From a checkpoint of a small contrastive image-text model: text encoder width 256, text encoder norm layernorm.
Rows from block 5 of the image encoder of a small contrastive image-text model, named by matrix and row number. Rows with one number belong to one channel. Each number is 500 + 40 x the weight over its row's rms, rounded and kept within 0 to 999. All counts start at 0. Numbers have three digits each.
After each channel's rows are labels from the 100 images, of 14976, where the channel reaches its highest value: "responds to" is what is common among them. Only what is clearly more common there than usual is listed. The data: photos with spoken descriptions (Open Images, Localized Narratives). In brackets: how many of the 100, against the usual share in percent.
# convs0: first 3x3 conv (encoder.blocks.5.convs.0.weight, 192x192x3x3, each kernel summed), inputs 0-63
# convs1: second 3x3 conv (encoder.blocks.5.convs.1.weight, 192x192x3x3, transposed, each kernel summed), outputs 0-63

convs0.18:560484512516478527520476516500517539501517460487507476512538456485552534512490536501462518500508512531514500435499465447556486510534504493454502531460483512531517576514471523564430554551492521
convs1.18:483500453486449526477473507543457468500500479500500490464500513527504544475508505459489550511500500489517500551475500481491552479507495478525490491484459356479542469478500484518473470496506509
responds to: text has "sky" (58 vs 24.5)

convs0.31:433494525595522392526548445544441527500431464508512533524594451547497466474509475488524485502449519455500500532530508566479455500523478470498488450467493540493567541487565500500501513483450468
convs1.31:500508523500525475487518485461527500533568528470500500547444452500500486483495510517519502458535482500513465453411401547562500458476511514500471500485618498427503502484550500500540524500485478
responds to: text has "wearing" (35 vs 12.6); text has "grass" (28 vs 10)

convs0.153:481500444521610499504488463484497497455488485493533524511500531508447413497461529516477519465491503462499490513528501500525494499489447390468481507471536487599500476513504485507472485456437572
convs1.153:510536513500516500490533540550516546525434389499456521533529527520428473488505531522462445495507500456523463520508498507484567519448580518494487507494493456500500446440516430442430529515567517
responds to: text has "trees" (74 vs 27.4); text has "sky" (69 vs 24.5); text has "grass" (28 vs 10)

convs0.123:491531465505562569533500473539484537454471464489501554520461462500519493469482487492477501502527517517476432487475500423618505456642507500532532467473493506546515488514505456517520486500437519
convs1.123:533500500459515476462529502547506504535486415469500476478469477500450500483503563476485430476495476436509498501437472500471529475452537514475460484487482405490494416486546501446474534511556500
responds to: text has "lights" (36 vs 7.7); text has "buildings" (34 vs 10.9)

convs0.55:519519519455596502560510433487504536503423523537434482484500505490464525486459489487449500511516553522474484423500476482494515479492522514489521449510514556466551457491508517546570528497487473
convs1.55:500544515483537548499549489500506540570500509462470546502500449502563413500555482500475500498532442500415504531484488500528486500447500528500458517500624667500478498500545532434472548521464501
responds to: text has "trees" (55 vs 27.4); text has "grass" (46 vs 10); text has "plants" (29 vs 10.1)

convs0.75:459510477495446516536488484539447481482468496495597486478542527513528529504558465486528530550569561497500666557484513492489536461500478490509479464503558524540512494467478485561568513488488545
convs1.75:500510470495467500500500487486480500511500481500500504482500480513500496496500500500500500336500500500488500470500421500462500500420500500493500500500500532500429449500500500510484500486500463
responds to: text has "lights" (25 vs 7.7)

convs0.54:506453477523489437555505522520500505500479442473497486493478507456452539490465506477583407570514559465404500542452479514460500477486486522428580483497520521443481500449496460464529501500485531
convs1.54:435511521532541501507547461500479533574466529487500552552480426500515445478568487502424505471558375500490473486503471524503441490455500509500466427416524478482471479504514500500473500497481485
responds to: text has "man" (33 vs 12.3); text has "grass" (29 vs 10)

convs0.144:500477516500477508482498526372514450464459536468476534500486483517509534531435482488381445434505460501500451610483488432466454500521530491539500500492500477482495500503465489526507500481525432
convs1.144:517491519418500473473500518509499527480470484458500468465549509497482494394486524500516474501469520475489549511450525407500530526501524502437426495553442521469571536434500481384510513514500543
responds to: text has "road" (37 vs 7.8); text has "buildings" (27 vs 10.9)

convs0.117:467590441494481500508423531455495453474478500517509495524515561538500455531500556440501475461484464510529536531488515520513457530461477414525475529500520477508526516500485483491500418487481569
convs1.117:543514581528539476515500571501532579500500513478515553575607500492494441544478520521500490408493507467500536485516461487500535500484539551470500500500500674502500532484500500500506503531527501
responds to: text has "people" (44 vs 21.4)

convs0.41:500488515497462471529543489535500478580554493511456500500471488559492505495500454510571465498518524476500541515549570527517486470507465526505521476467500458472512488480579520447557528516489496
convs1.41:482500492607534500500500450500500500562508528500500500510500482500521482478505492488500494446500489500461500486489390500500424499485505500486495500500638615487482498500500541500500500500462443
responds to: text has "man" (31 vs 12.3)

convs0.91:541500536496488493469469525539498502532529511505543473500515491483495483479470546518562551508456483500557652461458518553498543461535472507500461526488593539587522558455534482490501496500483544
convs1.91:485500508624493500499519495498458500511468500471530505445468496500488488478502492490500464426500500482514500500491470540509490443500533514498450400470388449469436511456483500525435509500495418
responds to: text has "standing" (50 vs 23.1); text has "holding" (36 vs 16.3); text has "woman" (27 vs 9.7)

convs0.87:552488525528503482480481484558500508458548504456596473488500510455487477518508596513529502496500514535526542529464509466563563555527533477500488503581560497516475511489490481546414529532528577
convs1.87:497500500469458507469506487474493500513475331500500505477508500500473492425548485460453508463500438459474500500465493516427518469486533511500465497456425384500500433494510483506377500500483494
responds to: text has "sky" (79 vs 24.5); text has "trees" (72 vs 27.4); text has "buildings" (27 vs 10.9)

convs0.155:548502507482528517462436559454500502488559541495479485500494518460524508511505547497433462452511401523483524539515466500492547503510500424526489448468482476408490485558465578510421460479533526
convs1.155:543492510500522470464500500518497531500390500489524502474738515500500482500463520500523448465498493500500551500531500500500569499565577500488483500500403357457646519477500436462417500509518518
responds to: text has "sky" (86 vs 24.5); text has "trees" (78 vs 27.4); text has "buildings" (34 vs 10.9); text has "top" (29 vs 8.5)

convs0.68:461521472535506498505463507500505514503500508468500508465360514514537530543529466512464468491500535489516469500520510463480476519563518515516582500476496491445487567499471576479577483522520417
convs1.68:485500446490542521453549445500461471581504464484511500455560472520510518485526506500485527496539489537466500535500472525518498496519467508496427509500500546521489500500529508500493561517475497
responds to: text has "plants" (31 vs 10.1); text has "grass" (28 vs 10)

convs0.89:500489480486529485572483517531520504488511496548443483492482495477433469503414532477510528530479494457528515467515465500513522480411513476527508492512578519535443500481511564598513515496528459
convs1.89:500500500508527500482541478500501531539500569410475500519458469491509484440514494459467522431529482531460500467475465567508489502467510522453468499492561523474486500489550523507540525505478484
responds to: text has "people" (52 vs 21.4)

convs0.60:562474579531533500614455486472511567491515424488535477528427535474451514493452571527607457472496512462550481451487511532517500529546583539486549500490500460469416471529440533539487537495537446
convs1.60:480532517490519513500569436448509500656484484463500516473487411500521464384585484509477523495583452592474493499472500559500426476430511508500454425455623485507500482504581511500500532500448493
responds to: text has "grass" (31 vs 10)

convs0.19:554494508485505434478496525521488487509503551439517438474539511449473492486512516447559470505548439464465506513408462492455590482468486500432412516557454513513534454428481489473548514539452570
convs1.19:427529503588487522506564467473468500558500478484521509557451461502526483530544450511415517521548477576475430507514464556546419479492498500521498435396483592519501508521546515537457532499466496
responds to: text has "man" (35 vs 12.3)

convs0.84:491500496516488523429483500544516479492505484553510499531444483528581549552535469418445460501500498519509540509520514476517458516601467528474508538445522500572553590520469519565553500512448500
convs1.84:503590465489537500500468494450434500508534500500524511443513500508500519523500500488500472571500522477500673500494500490500494487500500500500405469500416448475551460453507542500489511500500500
responds to: text has "flowers" (33 vs 3.3); text has "plants" (26 vs 10.1)

convs0.146:500536493492527457511473571529501473458507431503491499491479536511458489522502570512508446501550503535538541460509458487514511553485471435512501566542532462564481465520480486581452481492520547
convs1.146:519519507446602500500507524500508516500490455496500531476554500530500482490500548462500494419494500488443500513617514500494500576538513505500466495500428381475530454448508471421409535508500518
responds to: text has "trees" (56 vs 27.4); text has "grass" (27 vs 10); text has "plants" (27 vs 10.1)

convs0.59:529500527540512445518513573461513492476556500585468432513476523483480507491436500413500468526500490554575479424375515485500557508526503486508535529518579533516523512465479504519562490588611526
convs1.59:500500483516523522502516415466447508550488551438509571500491449501543484405565439488483542472548422530439481500551507513500485500500500507494439469486442496500483492505517500468471532492460494
responds to: text has "sky" (80 vs 24.5); text has "trees" (74 vs 27.4); text has "grass" (33 vs 10)

convs0.140:538496482489513481500517500534550500479518500561482397468410568475469536607500531480521432539532504542486510408470505500537504462535507498479500463559522523489525489446536475510510537478500485
convs1.140:500506549500567519508529471467534586535500551395500574537617439500500456424546490492499523398497470490368486473507484513456516443469521529485485502500483497425513481504500533500476518500492492
responds to: text has "sitting" (42 vs 14.2); text has "table" (35 vs 12.7)

convs0.43:544503525485513547529488512443492512489511425506478481464453461453494439473490422485510529482462508481461455427444500452486490510493470500498486563462450539479481537486451512500474486518485515
convs1.43:463493423517490497528500503606432473485485485501516459525659530498500500496495500444512481573505503499498594506500500500500538465585496479497478462511500437500595519438500394471469500499519508
responds to: text has "wall" (46 vs 19.7); text has "sitting" (37 vs 14.2)

convs0.170:560529500526580473527507486491484613500468482500551507529529500517487515504457492547583520506525577513598525465496500472579479509482537531445520466516560493528515566501535463466504500494531495
convs1.170:500531511465474543486549533463501510558465473447458512512423472535516448455578490530425554509521426517474428534503492509484506536492561512533485522473506490493472446515523503500364516515468514
responds to: text has "sky" (61 vs 24.5); text has "trees" (61 vs 27.4); text has "plants" (27 vs 10.1)

convs0.80:499502438500549524491453500461501510491516500513442470530475497503431503500430521501479518547520454541519470458463462493499475518473557486500459518457504526505417408457505494499518491493478500
convs1.80:560478534510558497488550500526519534506512507438542500500622500477500414435500501500557500432506481500443577473500451526408548460533519524409506500535500487495576506496531500461467543515503493
responds to: text has "wall" (61 vs 19.7); text has "people" (56 vs 21.4); text has "table" (54 vs 12.7); text has "standing" (54 vs 23.1)

convs0.73:487508503522460451531548504621441513555582453510519489475500502500507478575500448469537481477543515472515572500521551530513559473501500500480462516527495458465617462477538522489474429472525475
convs1.73:481500500500533500500500426476480500516500549500500507403485412500500491421515509457500499500514487500427500468500491576500491500500500500500519489465541511408480479500488500459525462469476417
responds to: text has "trees" (60 vs 27.4)

convs0.17:472561489489472545541539463564488506528527473539672500463583505519564573513538528519544543525522525503498522568539517514513504483555470498564489515477488493567577576517509500539554515467462500
convs1.17:376500440490330505500466457497425462500507557563472500476500500517501534505503472474488500401456500500500500500500482500500500486500472457525458500491500515500457500500449500537522448452529466
responds to: text has "buildings" (27 vs 10.9)

convs0.37:533505519523596564493516538488507530454485423529510500490495511466489479452446551514520532512569511518518467482481474500594539483500559473442493515549489483470500459465429485480468460546477585
convs1.37:456496426494552510500488482541441466500487409482510497527500500500505500496500490445500510505500451541453552500511500533500511487542478454488492517451483329492495447500500438476337507498495510
responds to: text has "table" (50 vs 12.7); text has "wall" (46 vs 19.7); text has "sitting" (42 vs 14.2); text has "chairs" (26 vs 6.1)

convs0.112:479564469473502547542434479518449416462500488500559525573510545500520500488520514484500537506545534684449608569499524487511432498493455433544444539532532472583491445452454467523469454482470493
convs1.112:528500518500524462483534507517518534489493423497509507492570480500431456558451543511537468438477489457519527500487431469510548512471544539483500500515500500547500507434486473457500546522513480
responds to: text has "front" (30 vs 11); text has "playing" (28 vs 3.3); text has "guitar" (25 vs 2.5)

convs0.121:496526475519463539531511445464452500500450490522553482500507486539520521480539458537472491483549549529440482481518572500478491484578550522520519477475472462476538513532519525504486481434469442
convs1.121:590500514493582500369572442500567505587520347500500407480467435500500500500500500517500490452522508500432500500407500500530468500471489561500476500500508500500500483509500552469500556578500456
responds to: text has "grass" (34 vs 10)

convs0.109:525515445500509494500473500512472439426386470507482460474443561565500507500528498521507451493511500519520542539481500500464472542475486438524452449532492416525497473488476454510477442463489508
convs1.109:549490546491547460464512500518525544500482360527506506485610491492431490557448515517550466445472507408507536489531493500516525512503560521495489500500443500486493476438500477421491513507518486
responds to: text has "people" (49 vs 21.4); text has "lights" (28 vs 7.7); text has "playing" (27 vs 3.3)

convs0.99:433468477495368446436507482434440464500400475502469465451424488512436536511514446475524460486438513467453500552461530470473460486454423470528436441469513515436460500500460434505457471414441522
convs1.99:529460555500488405475535532505507535472481512477455508480518511482463489539422530546490463389442517413503500501505493476491507564451572565432491491523396565502495519477474500425517544559528553
responds to: text has "standing" (48 vs 23.1); text has "people" (44 vs 21.4); text has "man" (33 vs 12.3); text has "front" (29 vs 11)

convs0.32:464500537504498500516515489440509484526493404522485518471474491482500460472538500468390472577521540450479517463477509480460474455488440513510515468465493492490508500524552547410527475500465437
convs1.32:500545500500524538460522470500500516532486500469449555482477461500500496501570500500500500372525480500436500500500417509455473500500500514500481500500688516437519490479500500515515500500482500
responds to: text has "table" (33 vs 12.7)

convs0.71:627496527519502499513462527486594545467500500517505506500479507515510529537435536500495480480482500471531500481497469442524481546522552548495500505500545480482522482574534546500490457500546447
convs1.71:499500493465521532500526500500493508537472432422500481469526497500500500379522509488494500567510471500450514557451500500494500499508504501500450523500495500503578500500518500457410530500450507
responds to: text has "trees" (56 vs 27.4); text has "grass" (31 vs 10)

convs0.145:484514482515505525465476511506394472549473469474409501485487510544498479508525522493515487393463510426495459519516553515544432485486457491530516531534470424518554392513450495390473495484521451
convs1.145:529500540475551492479500521523550546504543430560525501524520494500485515554500532513500484474500527464458514500500506481647519567525521549500534530500567553500496480476500488429500522531500536
responds to: text has "plants" (37 vs 10.1); text has "grass" (34 vs 10)

convs0.167:519528530421513592493470524392526481401505500472500500477451462569481530438455477504462486448507524536500401513490540478514500505516520443535473500500444460458480484570438476473424460476513456
convs1.167:508473534426511475500507524510511554483447415459483418495532506489482500449473535471532481564459495480476524539403496433535500530508558548475454500500455462483579522448500498386479523551503531
responds to: text has "trees" (58 vs 27.4); text has "road" (26 vs 7.8); text has "plants" (26 vs 10.1)

convs0.104:476512486512442447471484512496474488419466439451462466507482541462509535478453481449461408401435492531510541531495491500471499494532491486578510468512471433484496488463458500503446451473521371
convs1.104:569466549440502414464504551512533541471483461477461470481538500492433504498406556507551448432430509383511500500440493459491533558453562507477470484551500494460500491471458492405513500517548518
responds to: text has "buildings" (28 vs 10.9)

convs0.44:519494501455585480518500511492500500514555401532500462518518517491441469500472545491550515477458514506498489492445519543514500490458516516491520500521507464476519479492524499384512530468553502
convs1.44:506507500562615500500537464491519520542500523463500519503481442500503424498500527522500488506500481500444500484500439516514500438500500515500500506484538513500499500496548508586510514508481463
responds to: text has "standing" (50 vs 23.1); text has "people" (46 vs 21.4)

convs0.46:482500491462418500519555500535486486489507519484458488498471500623481476500526455474541436493508550542463522516489542474557459479523496513552500520485496487552525513545514503449492497555556470
convs1.46:461519473500486500500478436500454477511529557487500500396500488500521500500515548460500512484500469500450500500517394487500500438500461501495469500500500491500516471483498505500500500522508475
responds to: text has "plants" (38 vs 10.1); text has "grass" (30 vs 10)

convs0.70:512572560513430423429492502527478503517561537546506523478489481500429441414486475525666450500473512488500468545540478473471575436501510509510476458480469451531486464448478455444565503496444482
convs1.70:460554500528504539502528479497458505586500471484537500562500460506530458483596454481433513559590454609455466510490495521543434492476500500522494455472506625524531509512534527488432531500473500
responds to: text has "plants" (35 vs 10.1); text has "grass" (25 vs 10)

convs0.94:573513487474572513508439561483558482482494530539519492516480522441450432507509533500545476522536490525459516484472479510557500497483518461466525532544536515506482515503434488492433516552515504
convs1.94:495505525621551505500551487513458532511522504440527555542547455509528463500529476500436516466525449525444500500568475540496511557550518533475503541500521410455462493517509504576433539501473480
responds to: text has "sitting" (34 vs 14.2)

convs0.174:509557536519515503461482500462623507509520498507555492502567489500464450479438472520471547512479511437485475452487498450471500515489592558471551537500455454518493519514444554500496512513523408
convs1.174:469494471482471510500529496500472516510429456425494482465551500500500500343500495479500500541500494506500563565487500497489501499527491482486476498513518428497571517495517502440437536506500535
responds to: text has "people" (45 vs 21.4)

convs0.182:487487488570507414499493500569548512495485448516497511554469563474407512540479547511619421466455483502512484506466516485465553489450510483460493525513601558454491512393448464478500551534491559
convs1.182:404538502513453525522535489494466500540461437463504506549497462515521486467577480483381522508562442571487455502477500530488476477459500501517470470451464470484490496503517508486398533492484506
responds to: text has "wearing" (30 vs 12.6)

convs0.66:518504488451479451549469513492536513529524480493471519424529541494432418461546462459552472506537500500443545451440511580483476484500537519463518487500460469493595530515500514434516500512512507
convs1.66:466467458508537514517528426513473520539508495500504540490540461485523499452514483496506499500529458500418533474558500482564493516477468512500477500445594579500516519490501467509500497492437515
responds to: text has "grass" (28 vs 10)

convs0.130:508500500420548489550498484534451493588515466487441482536478519517484500500503490521470493500525500513518476444493529482521520465462504545483500519430506487515494515500571539482593476519496505
convs1.130:507500500515554500500588477488523540557500579452500497500500485500500389421500508458500500489500493500478539500424500516475500515500507515473482500500512546509506500500584500505500616521483456
responds to: text has "people" (52 vs 21.4); text has "standing" (51 vs 23.1); text has "wearing" (35 vs 12.6); text has "sitting" (32 vs 14.2)

convs0.98:466485478495510476499455525390467475497500476490445503511427491528405513551460533499561462464453489473514477509549518538472499500424486461500558475475548388458506480495481467482466488489463458
convs1.98:615498570500610452492530568525578537491500475484500484520539500500489479521446527510500425458467550442500531500489490492494513519440547535493510489531500500435513524495500500474514516563512509
responds to: text has "people" (45 vs 21.4)

convs0.102:469474483487505493406489513370517493540480492532365490497471508467456548533456508470542494424379499469508413496526511519484451500450500545517515508457494512435439429490483476457476500500462500
convs1.102:598457546500559410484506566512560543483500552491488486493506548476472454511422566508579470438471534468500531488483482494490526507438554544415492500593500535463500527470500500470505520545522523
responds to: text has "people" (44 vs 21.4); text has "front" (28 vs 11)

convs0.76:564493519518544515521473524623539469495476526540537456537549522456502500514478535480554534527545513546479556531466471461476559478544482489587500445508567485481535602485502486607539552512500546
convs1.76:500502500452464499500500528445499500505456490471500525484539466500500503464548519489500550360513486500518475500483517520385541444485509500488408520500520384485442493513500561510489500500518460
responds to: text has "lights" (34 vs 7.7)

convs0.120:585530495585505474530492469508482525524558524481496478508475516483500433521519500485484441481501491481465456427508533533534507478485500483464511495540489464500343455543525485411507486494467500
convs1.120:500502514553549500510562500500510550569532650451501500539426473480520437456503493462479499494500510532445500498359458512525438453500519513500524478489552538502546500489559517500514565536456513
responds to: text has "people" (44 vs 21.4); text has "sitting" (35 vs 14.2); text has "wearing" (34 vs 12.6)

convs0.163:390483434453500478521511477519424452539522464492469518500490560493489490519555518484526473506502525465520522500513524546499545487465416506512500493500505456539504373481532501469537498496478556
convs1.163:508500504506556475489500509516500520500500500500500508524500500500489468511490533491483500387500500490487500475500404500501496506485509528487500500504498525488427480500500500494500500500513500
responds to: text has "grass" (26 vs 10)

convs0.142:505514490526441494478554504436500513518580518527497495497492518519500530501490500490553397541491542477492423486469505478518446473500532524482501488511515513531500487477500493489550554553489482
convs1.142:529488527572429476481611451509499538572500731500515484480481457482493459496495470477483505435543500525460500500500357532485480436479502568481500438480531677530507500500517519500587550548472444
responds to: text has "lights" (26 vs 7.7)

convs0.179:526530501555500513517520505488491516533480458511568537527517493494534509539517467538546537554501506512510546470529537510534500510605563516512542509520562520514525533485425481531520506526536489
convs1.179:432500444449461507460500433466439490564488439500500500347480458500500500394500465465472509481500460500468500500500500507497493479439505491500394470500500474500500416465500500452481500490500474
responds to: text has "sky" (85 vs 24.5); text has "trees" (72 vs 27.4); text has "plants" (26 vs 10.1)

convs0.14:563502527547537494487463535611493562435500534520587483504509486420492500515488531477541489483512500481509527423484495467516512501546470506461504521512528488568520558515462498490423482514549519
convs1.14:463519475530494524490480500504452470508504392510489503503483545572484566504518477464470484552500496482533500531492555539505556486500512473587524475470415290512528429469509463482425482468521456
responds to: text has "sky" (73 vs 24.5); text has "trees" (63 vs 27.4)

convs0.176:548518494525483520517447500583512546480524480552505499488514577520491484500518545502542518525510532539536606483473508468514560472601507526485548531488569584476579500484481512521549534567527525
convs1.176:443507450445479500478511437488416508561467459500500505343500463500500464358543434492477529476500438500461465500506495513475499428458500500500402465500441477500484446476519500465458500500482481
responds to: text has "sky" (84 vs 24.5); text has "trees" (71 vs 27.4)

convs0.125:480520500500437522485554509473474481476527431537482486494473529521481586538509483471483570533479472470466483511545501552507462458514492526534513482465520525530543500485573463486522536475484492
convs1.125:491529500500544522478582462500500500561500555484500500399477456500500459390527470466500500425514500500451514500468387526474479410458500519484449459500489668476464466500523598459469559531489469
responds to: text has "trees" (62 vs 27.4); text has "grass" (43 vs 10); text has "ground" (28 vs 7.5)