Rows from block 3 of the image encoder of a small contrastive image-text model, named by matrix and row number. Rows with one number belong to one channel. Each number is 128 + 24 x the weight over its row's rms, rounded and kept within 0 to 255. All counts start at 0. Numbers have three digits each. After the name is the row's rms in percent of the matrix's.
After each channel's rows are labels from the 100 images, of 14976, where the channel reaches its highest value: "peak at" is the part of the image that holds the peak. Only what is clearly more common there than usual is listed. The data: photos with spoken descriptions (Open Images, Localized Narratives). In brackets: how many of the 100.
# convs0: first 3x3 conv (encoder.blocks.3.convs.0.weight, 112x112x3x3, each kernel summed), inputs 0-111
# convs1: second 3x3 conv (encoder.blocks.3.convs.1.weight, 112x112x3x3, transposed, each kernel summed), outputs 0-111

convs0.69 073:147153118128144138139099139116140163090134157171139123109115119158139138102125036124153071140169076103153132101105080111122081127131116115121120107102134119154123109153103140126116120123146119122156128132191119144140101154160182141133154151137128145125148138126123102106115143097117115138131150137135141132132155128145154123111179145075
convs1.69 150:146118132107115133109171125134131121147117129111125128155119138133139066160144145107089145124076146166116129118143119118155143121097153159129164128101096179087108121073176129142132129131128152142123131128108069130162144132110097128123109133146128128138167087164155121168117186158153160078099115128128103126152082130140134123100130103128
peak at: bottom left (25)

convs0.106 072:118156136134128068138136120128149126133121044137149142137173150134128166160137128133170165133138135134149138123128102163086166137117142103130133095141128114128128118146128122069134119114140160086142098163150128111128096101150141085137096172106141152122140144126126136117145104108122066148130096160137173138143130143166155132137162139092
convs1.106 048:143128128128095128208140128144128128121128110150118099146111128128128102133128131091093109128107128085125139070173075128128081128160098146105113127128128171128128128099099124128156106105159112165128117128128130128121128145128110117107072128142128085162166128128181119157128117093124128128128186127128118108117185085089135141132091128128
peak at: bottom right (32)

convs0.9 071:147143140115128112101119134128138132143128127158089144120066068149121099154111113091128137128128163085131102120128119172134130142153118117128153144118120125101128128121093155140125083128122145092128162082137171123221135137129139144106120123149146145107120122138129128087119117090114106124118131113159089136192176120129108138133182128120
convs1.9 034:128183118128128145175084133128063157122128128099128121163133128120109128166128128128116158128128128128093128128128166106128133091188150115128115118121128182124128099128111199128187128132128128075128095128164125128128120128156100128128181128113128115128128149117134128115128117128128128128128128145135135128128241128103132129121105131128
peak at: middle right (37)

convs0.90 077:144077151127126139120122109174137111140131096115112109134118080118117134146138117145131075120137120168146128130114120129155115120108104090159116128123128112120183120106127104140108120159106145124128100117103132077089095108069126125121128111140159132130104095120135115128146129111099135076117101090136118120114027113103084163136129116103
convs1.90 052:110099149135109128118118133086146128132123060128128125043154128151106128126128101162079129118157128124134128156106125152128137128128126126148121147128147109142150104128044031128128128125120131128128091142124124128128151120139157152177123145124126128116181135128121143104139140128128148128120191148147122147187128124129140128121142125128
peak at: bottom centre (38); bottom left (27)

convs0.88 066:128117145140122118118138128170135166145128119158111127149164097118105140121159160166100115114096095128128145128118151144119114159106139117128127129128150145114159131108129112138082124171128082141105170068129135090114115116107118141117168070129151146111165117147162154113110099161116144128151128156160113119118060128104054119139117098112
convs1.88 033:039128128128108128053097147114147113147128069117128128070166138128116128126128065128075128128158124128154128135065128144128128135143128120137128138142140120140169128128105128128128131128119128128141102128128120128128128121138139151146128128128128128121113104128074128089128132063106128128128066128128128132205134128135126122128166128128
peak at: top left (28)

convs0.49 160:101088128123124077113105106102109081099141115125128125100134081116068142121060047121135114120135123100100122123101110061059112098148123125122126140115134122086133121124094123102103125117125112107082100127116152121131119128103131103132167116118151144123138185145135138148133147123120132137139156120101121113134147127141133100118140137132
convs1.49 268:124114129118119097078128099141130124145121101108083165130128141134128116137134128113128163093085158172097117125132147124097169124129156145144170132083124144086133128089136137109128118148097169124126132162126107130138182123089133152128172150127122151133138095179146127151123154156157153064068132116134102134145115142145135124089151104158
peak at: bottom left (25)

convs0.78 088:138136129113100128117135131116160137088114104110124113128084148138130085155144133139135132103140182170136135119191053141130155153107166126148134146173096119137196132098093151132145135116179103136147128111119111121127133116151112112114051176135141109128137106147108136128130136103128121100112111134157106150134098146146142133107134097122
convs1.78 054:128115116128128128119120091091086091111128128077134109023128128119109128128104128128113128128128128079107128145108128128086128122128087128128128130137198128125083099128098070124128128055139110128123029129128128128128120128137141122128128128128128128128119128128102160115151148091142109128130162128128128128128128136099114128133113142128
peak at: bottom centre (32)

convs0.35 110:088136120080112128124114118105117115057116146128141134071133104151116110104108110116161113141148093075122137117110122118131108133141108105106145117099154102111116105122072120102161112095147075111090115081137119137162121159071135128115114134124123148117141138118074113089129081073128129117128132137128123167128128138136093114099115120127
convs1.35 129:138132132097112119120161128168105128161113100113128128160128128128152091146128128116082155107108146149128110123146097132131128128153128149128151128125130162105128123101161135132148128097128128128129030224128066128159128129128116128127124128146082128132132127139154128133114148131134145088106125128128092128189121111138150082089136091145
peak at: top left (41)

convs0.24 083:141076152113139126105079131131165110106145153153128093066128102106078145104138044136178091118101073128133125126100117135127140138146125138128107120118098089130129111118124107147080124102106138108103128131099138127133138126129095162112151138109092117106166138172125154146159135098135117128154160128142159118120159118106135140148147143121
convs1.24 228:123124121118123114094158076122118142130128128120112168132128128128105114142123138097120159128081167157110127126134147103130167122130158162129173116091127152074128124066177139114134140166119136125105143121126108120162143133079151128130151136146132152144161103174179128167128178173173176097121159128130125147154121141146143128112160125129
peak at: bottom left (27)

convs0.76 088:140151117117119124120113128137148128100098099114106143138106139128118075193141121157115146109107150142121139152145113128123148155109186105157152121182101118146187156124116146114138134118144119137132128079154061115139102144128075116157128140133100128137196134140120133119103140139125130112097144118124076128136107129128110096081125075129
convs1.76 058:106128128131115119099121128091109118108130085041128079052128128128110128111107104128105111128128128118113132150128121128080097128207133105147121153170249118134117128128104128128128101066142096096141085130128128128123123128134135138128128128138128145128128128128120148128128128107125128124119144128128128128128111114121128128128128128128
peak at: bottom centre (31)

convs0.97 072:111106120169133139113072117107138179124135103143134160141166071132080123125104128117159112112096128118147122117121115134153159150095103115126125105139115128132165117110099130124073128164104115122114127046144117118121105106128126135128114117128128122095118123139147119132116134125127152039140128154134123133121059118097075138143129120126
convs1.97 046:074128128132121128067100128128128129150134059136128128012195149128108128118139045128069121117134116137161128145089063140118138128149128111142128135132180107136136128128113128181128130111128128128165116132128109128128153128128129148148126128120117138119128128128130128097128128125128130128128130128128142149145128131123101112113128128136
peak at: top left (50)

convs0.73 291:106082103098098116082128098086098071105106102098105104116101106104127114110089118100118099088105127092092115089115096108082107118128112141103138120116127137116119122103127104082117100099124107115109107128076129113131123132121137123087094084127125108138117089138143105148093139142129137128115140087102101093144125069133138120111132110130
convs1.73 262:097138130108103083101137113142136131152108083113079160124128128130125105125136118112116150080088140146125112107131124128082152125136146146141159128104133146093163128073131135077130117126126157113128126171131092129139147123102145138137176136136119140145130124173134128136121134137137137055060132123155080142150124135143131097080155082150
peak at: top right (32)

convs0.62 076:216159160127120152157123132116130189123138123170127142123121133138162093144150166118139160147120121135135190098172110118153128116150139095110112119119145104118123131121124139141114091128124152114163118131130108129137102109035108128140115122078138136128134173106110122124133168141128127128170144128085159138119107120110107147121138127147
convs1.62 079:128098111128128125078188134113128120126128122087161109120104122110107066118120128085130111128124170161119137100149117128128140128128097156118138126122128174092128112128180128181116176103103128155099143128128043106127120157091164128114123128124128128144191099166134100151086128144139137087107128142148110146128120126128125128128130128128
peak at: centre (45)

convs0.56 074:128109121124128164122089109145078145120115145117112152101119120128141113109149115128153128142114037150110150148082136141147064126118128073147049133115152106113128149128137145118139116096129146131136110179099130128148126135128144118128128172077106113139138152131122143105148129107114140119140128177146122144147154108077170129146144145125
convs1.56 181:159128123128145133121170125132124128116156133120125133167106128126136115157132190103140139167097176143093133099171137088181134108119139178124186115097065166112116136088142128136137135151123112137125171091111116128149130144087140130119128126140128138144165110149157094169133178172146169126135140118106130110132089130145130145137145136131
peak at: top left (31)

convs0.33 353:127104070124126110128082099119096092067127121102096084115091152079107120108128123102130095136107110114111143112128114090118132126130122119116124112150143115128081145117074102112099102097138059123140118084119143137070119132131116114114113091079148131133110128114132120121128133135128127127136140095074144077124147123122096153146117140137
convs1.33 190:142094165110101153099129161146129128138104138119142106126156151174159132106151101128126106092128092128136159126103096169115125139121124080105070134149120125153128122128134107196120128124123151157167128150124126131129142119147099150114096138128117103115107081125100094095095099088097078126099082132164102129128118104089103129118090120133
peak at: top centre (33)

convs0.54 057:126095105109099159085152079143136130130085108126098143157081154098160126151139168117111128128127159147130120114140147114116112101126109162147121117070120131130083084170159093120145119103127129116134097171135114119130136109117081080123091102155084168131082124128142122162115094150125128128128108087107115110147142138140128136154128165124
convs1.54 056:128149139159128128145106157125159117122128128164142122128141089130117149128128128144126108130134076063137146133123128142124116161112099115122128081128113070128128125128051153190128128117131133128128121088128128076111035128141126062131106128099128128106097128144128128128128128100128099128140128135133140129065128115116095149138128143128
peak at: bottom centre (36); bottom left (28)

convs0.67 059:137113119117128150130162098118129118143149096130126133128145152158167106126118150160114116128163109194142151125116160163114112118136137098133093114137143148106128166123169104116138128100150155155120131208128181114115146123118139116129150119094221128140110130077109112098138153129114159132088150132119124141133126161112121155128156164128
convs1.67 090:128134119150147130103124128103128159101167128128116141156128128120125128128128182129134148152118190128120139122153138092135146116137145161128198138128043139128153129128100164116119128133128117128128169120132136139128128131120141146128170128134126128128193128136176128151133151174146146128128223121118124113128082125160165122136166131131
peak at: centre (35)

convs0.4 066:153125146093128158114104131111089132130103138119059138120090112097087106138106151126126126138106087132123122138128055133121085116128159126110147128128078136097118139147094092096148092098102132107167107125122128138097121088080139116140116120088179123104108116092121130128113146147118128116102134089115166089136150128145128159159126155128
convs1.4 075:117161121140149120094135124098118144127138150146193107128163094149125160137104128159115141134128128141113128136089159137138141128059123118137121097119116139096114088128124087210130182161079129128109170100122132096148108106116145091128147159115130128086162128140151115121139125116144160125136109152134155145092121169109123159139102143128
peak at: top centre (31); top right (29)

convs0.96 091:131099120149120143128120125143152128141134101138083136147111059097093125133088125115092117113106119128133124133093146110131116114129120103140114100123136123125150111080161114123120095163105131118109112125114129114061127091106128057107120094120151114102119098132145118128147141145125146111152124106121128085116054106085081140165099128088
convs1.96 074:061127144153128113086104133126148133129128085128140123060168128139095164118128119171127088120128098128143128159059141152128144160124135105158128128130170091134184099128049076140128158157103123128128128108134132120125141111147139140183150153123128128117113141127116128076128128117126128128128128144143149144146140157128128139134154137128
peak at: top right (37); top centre (37)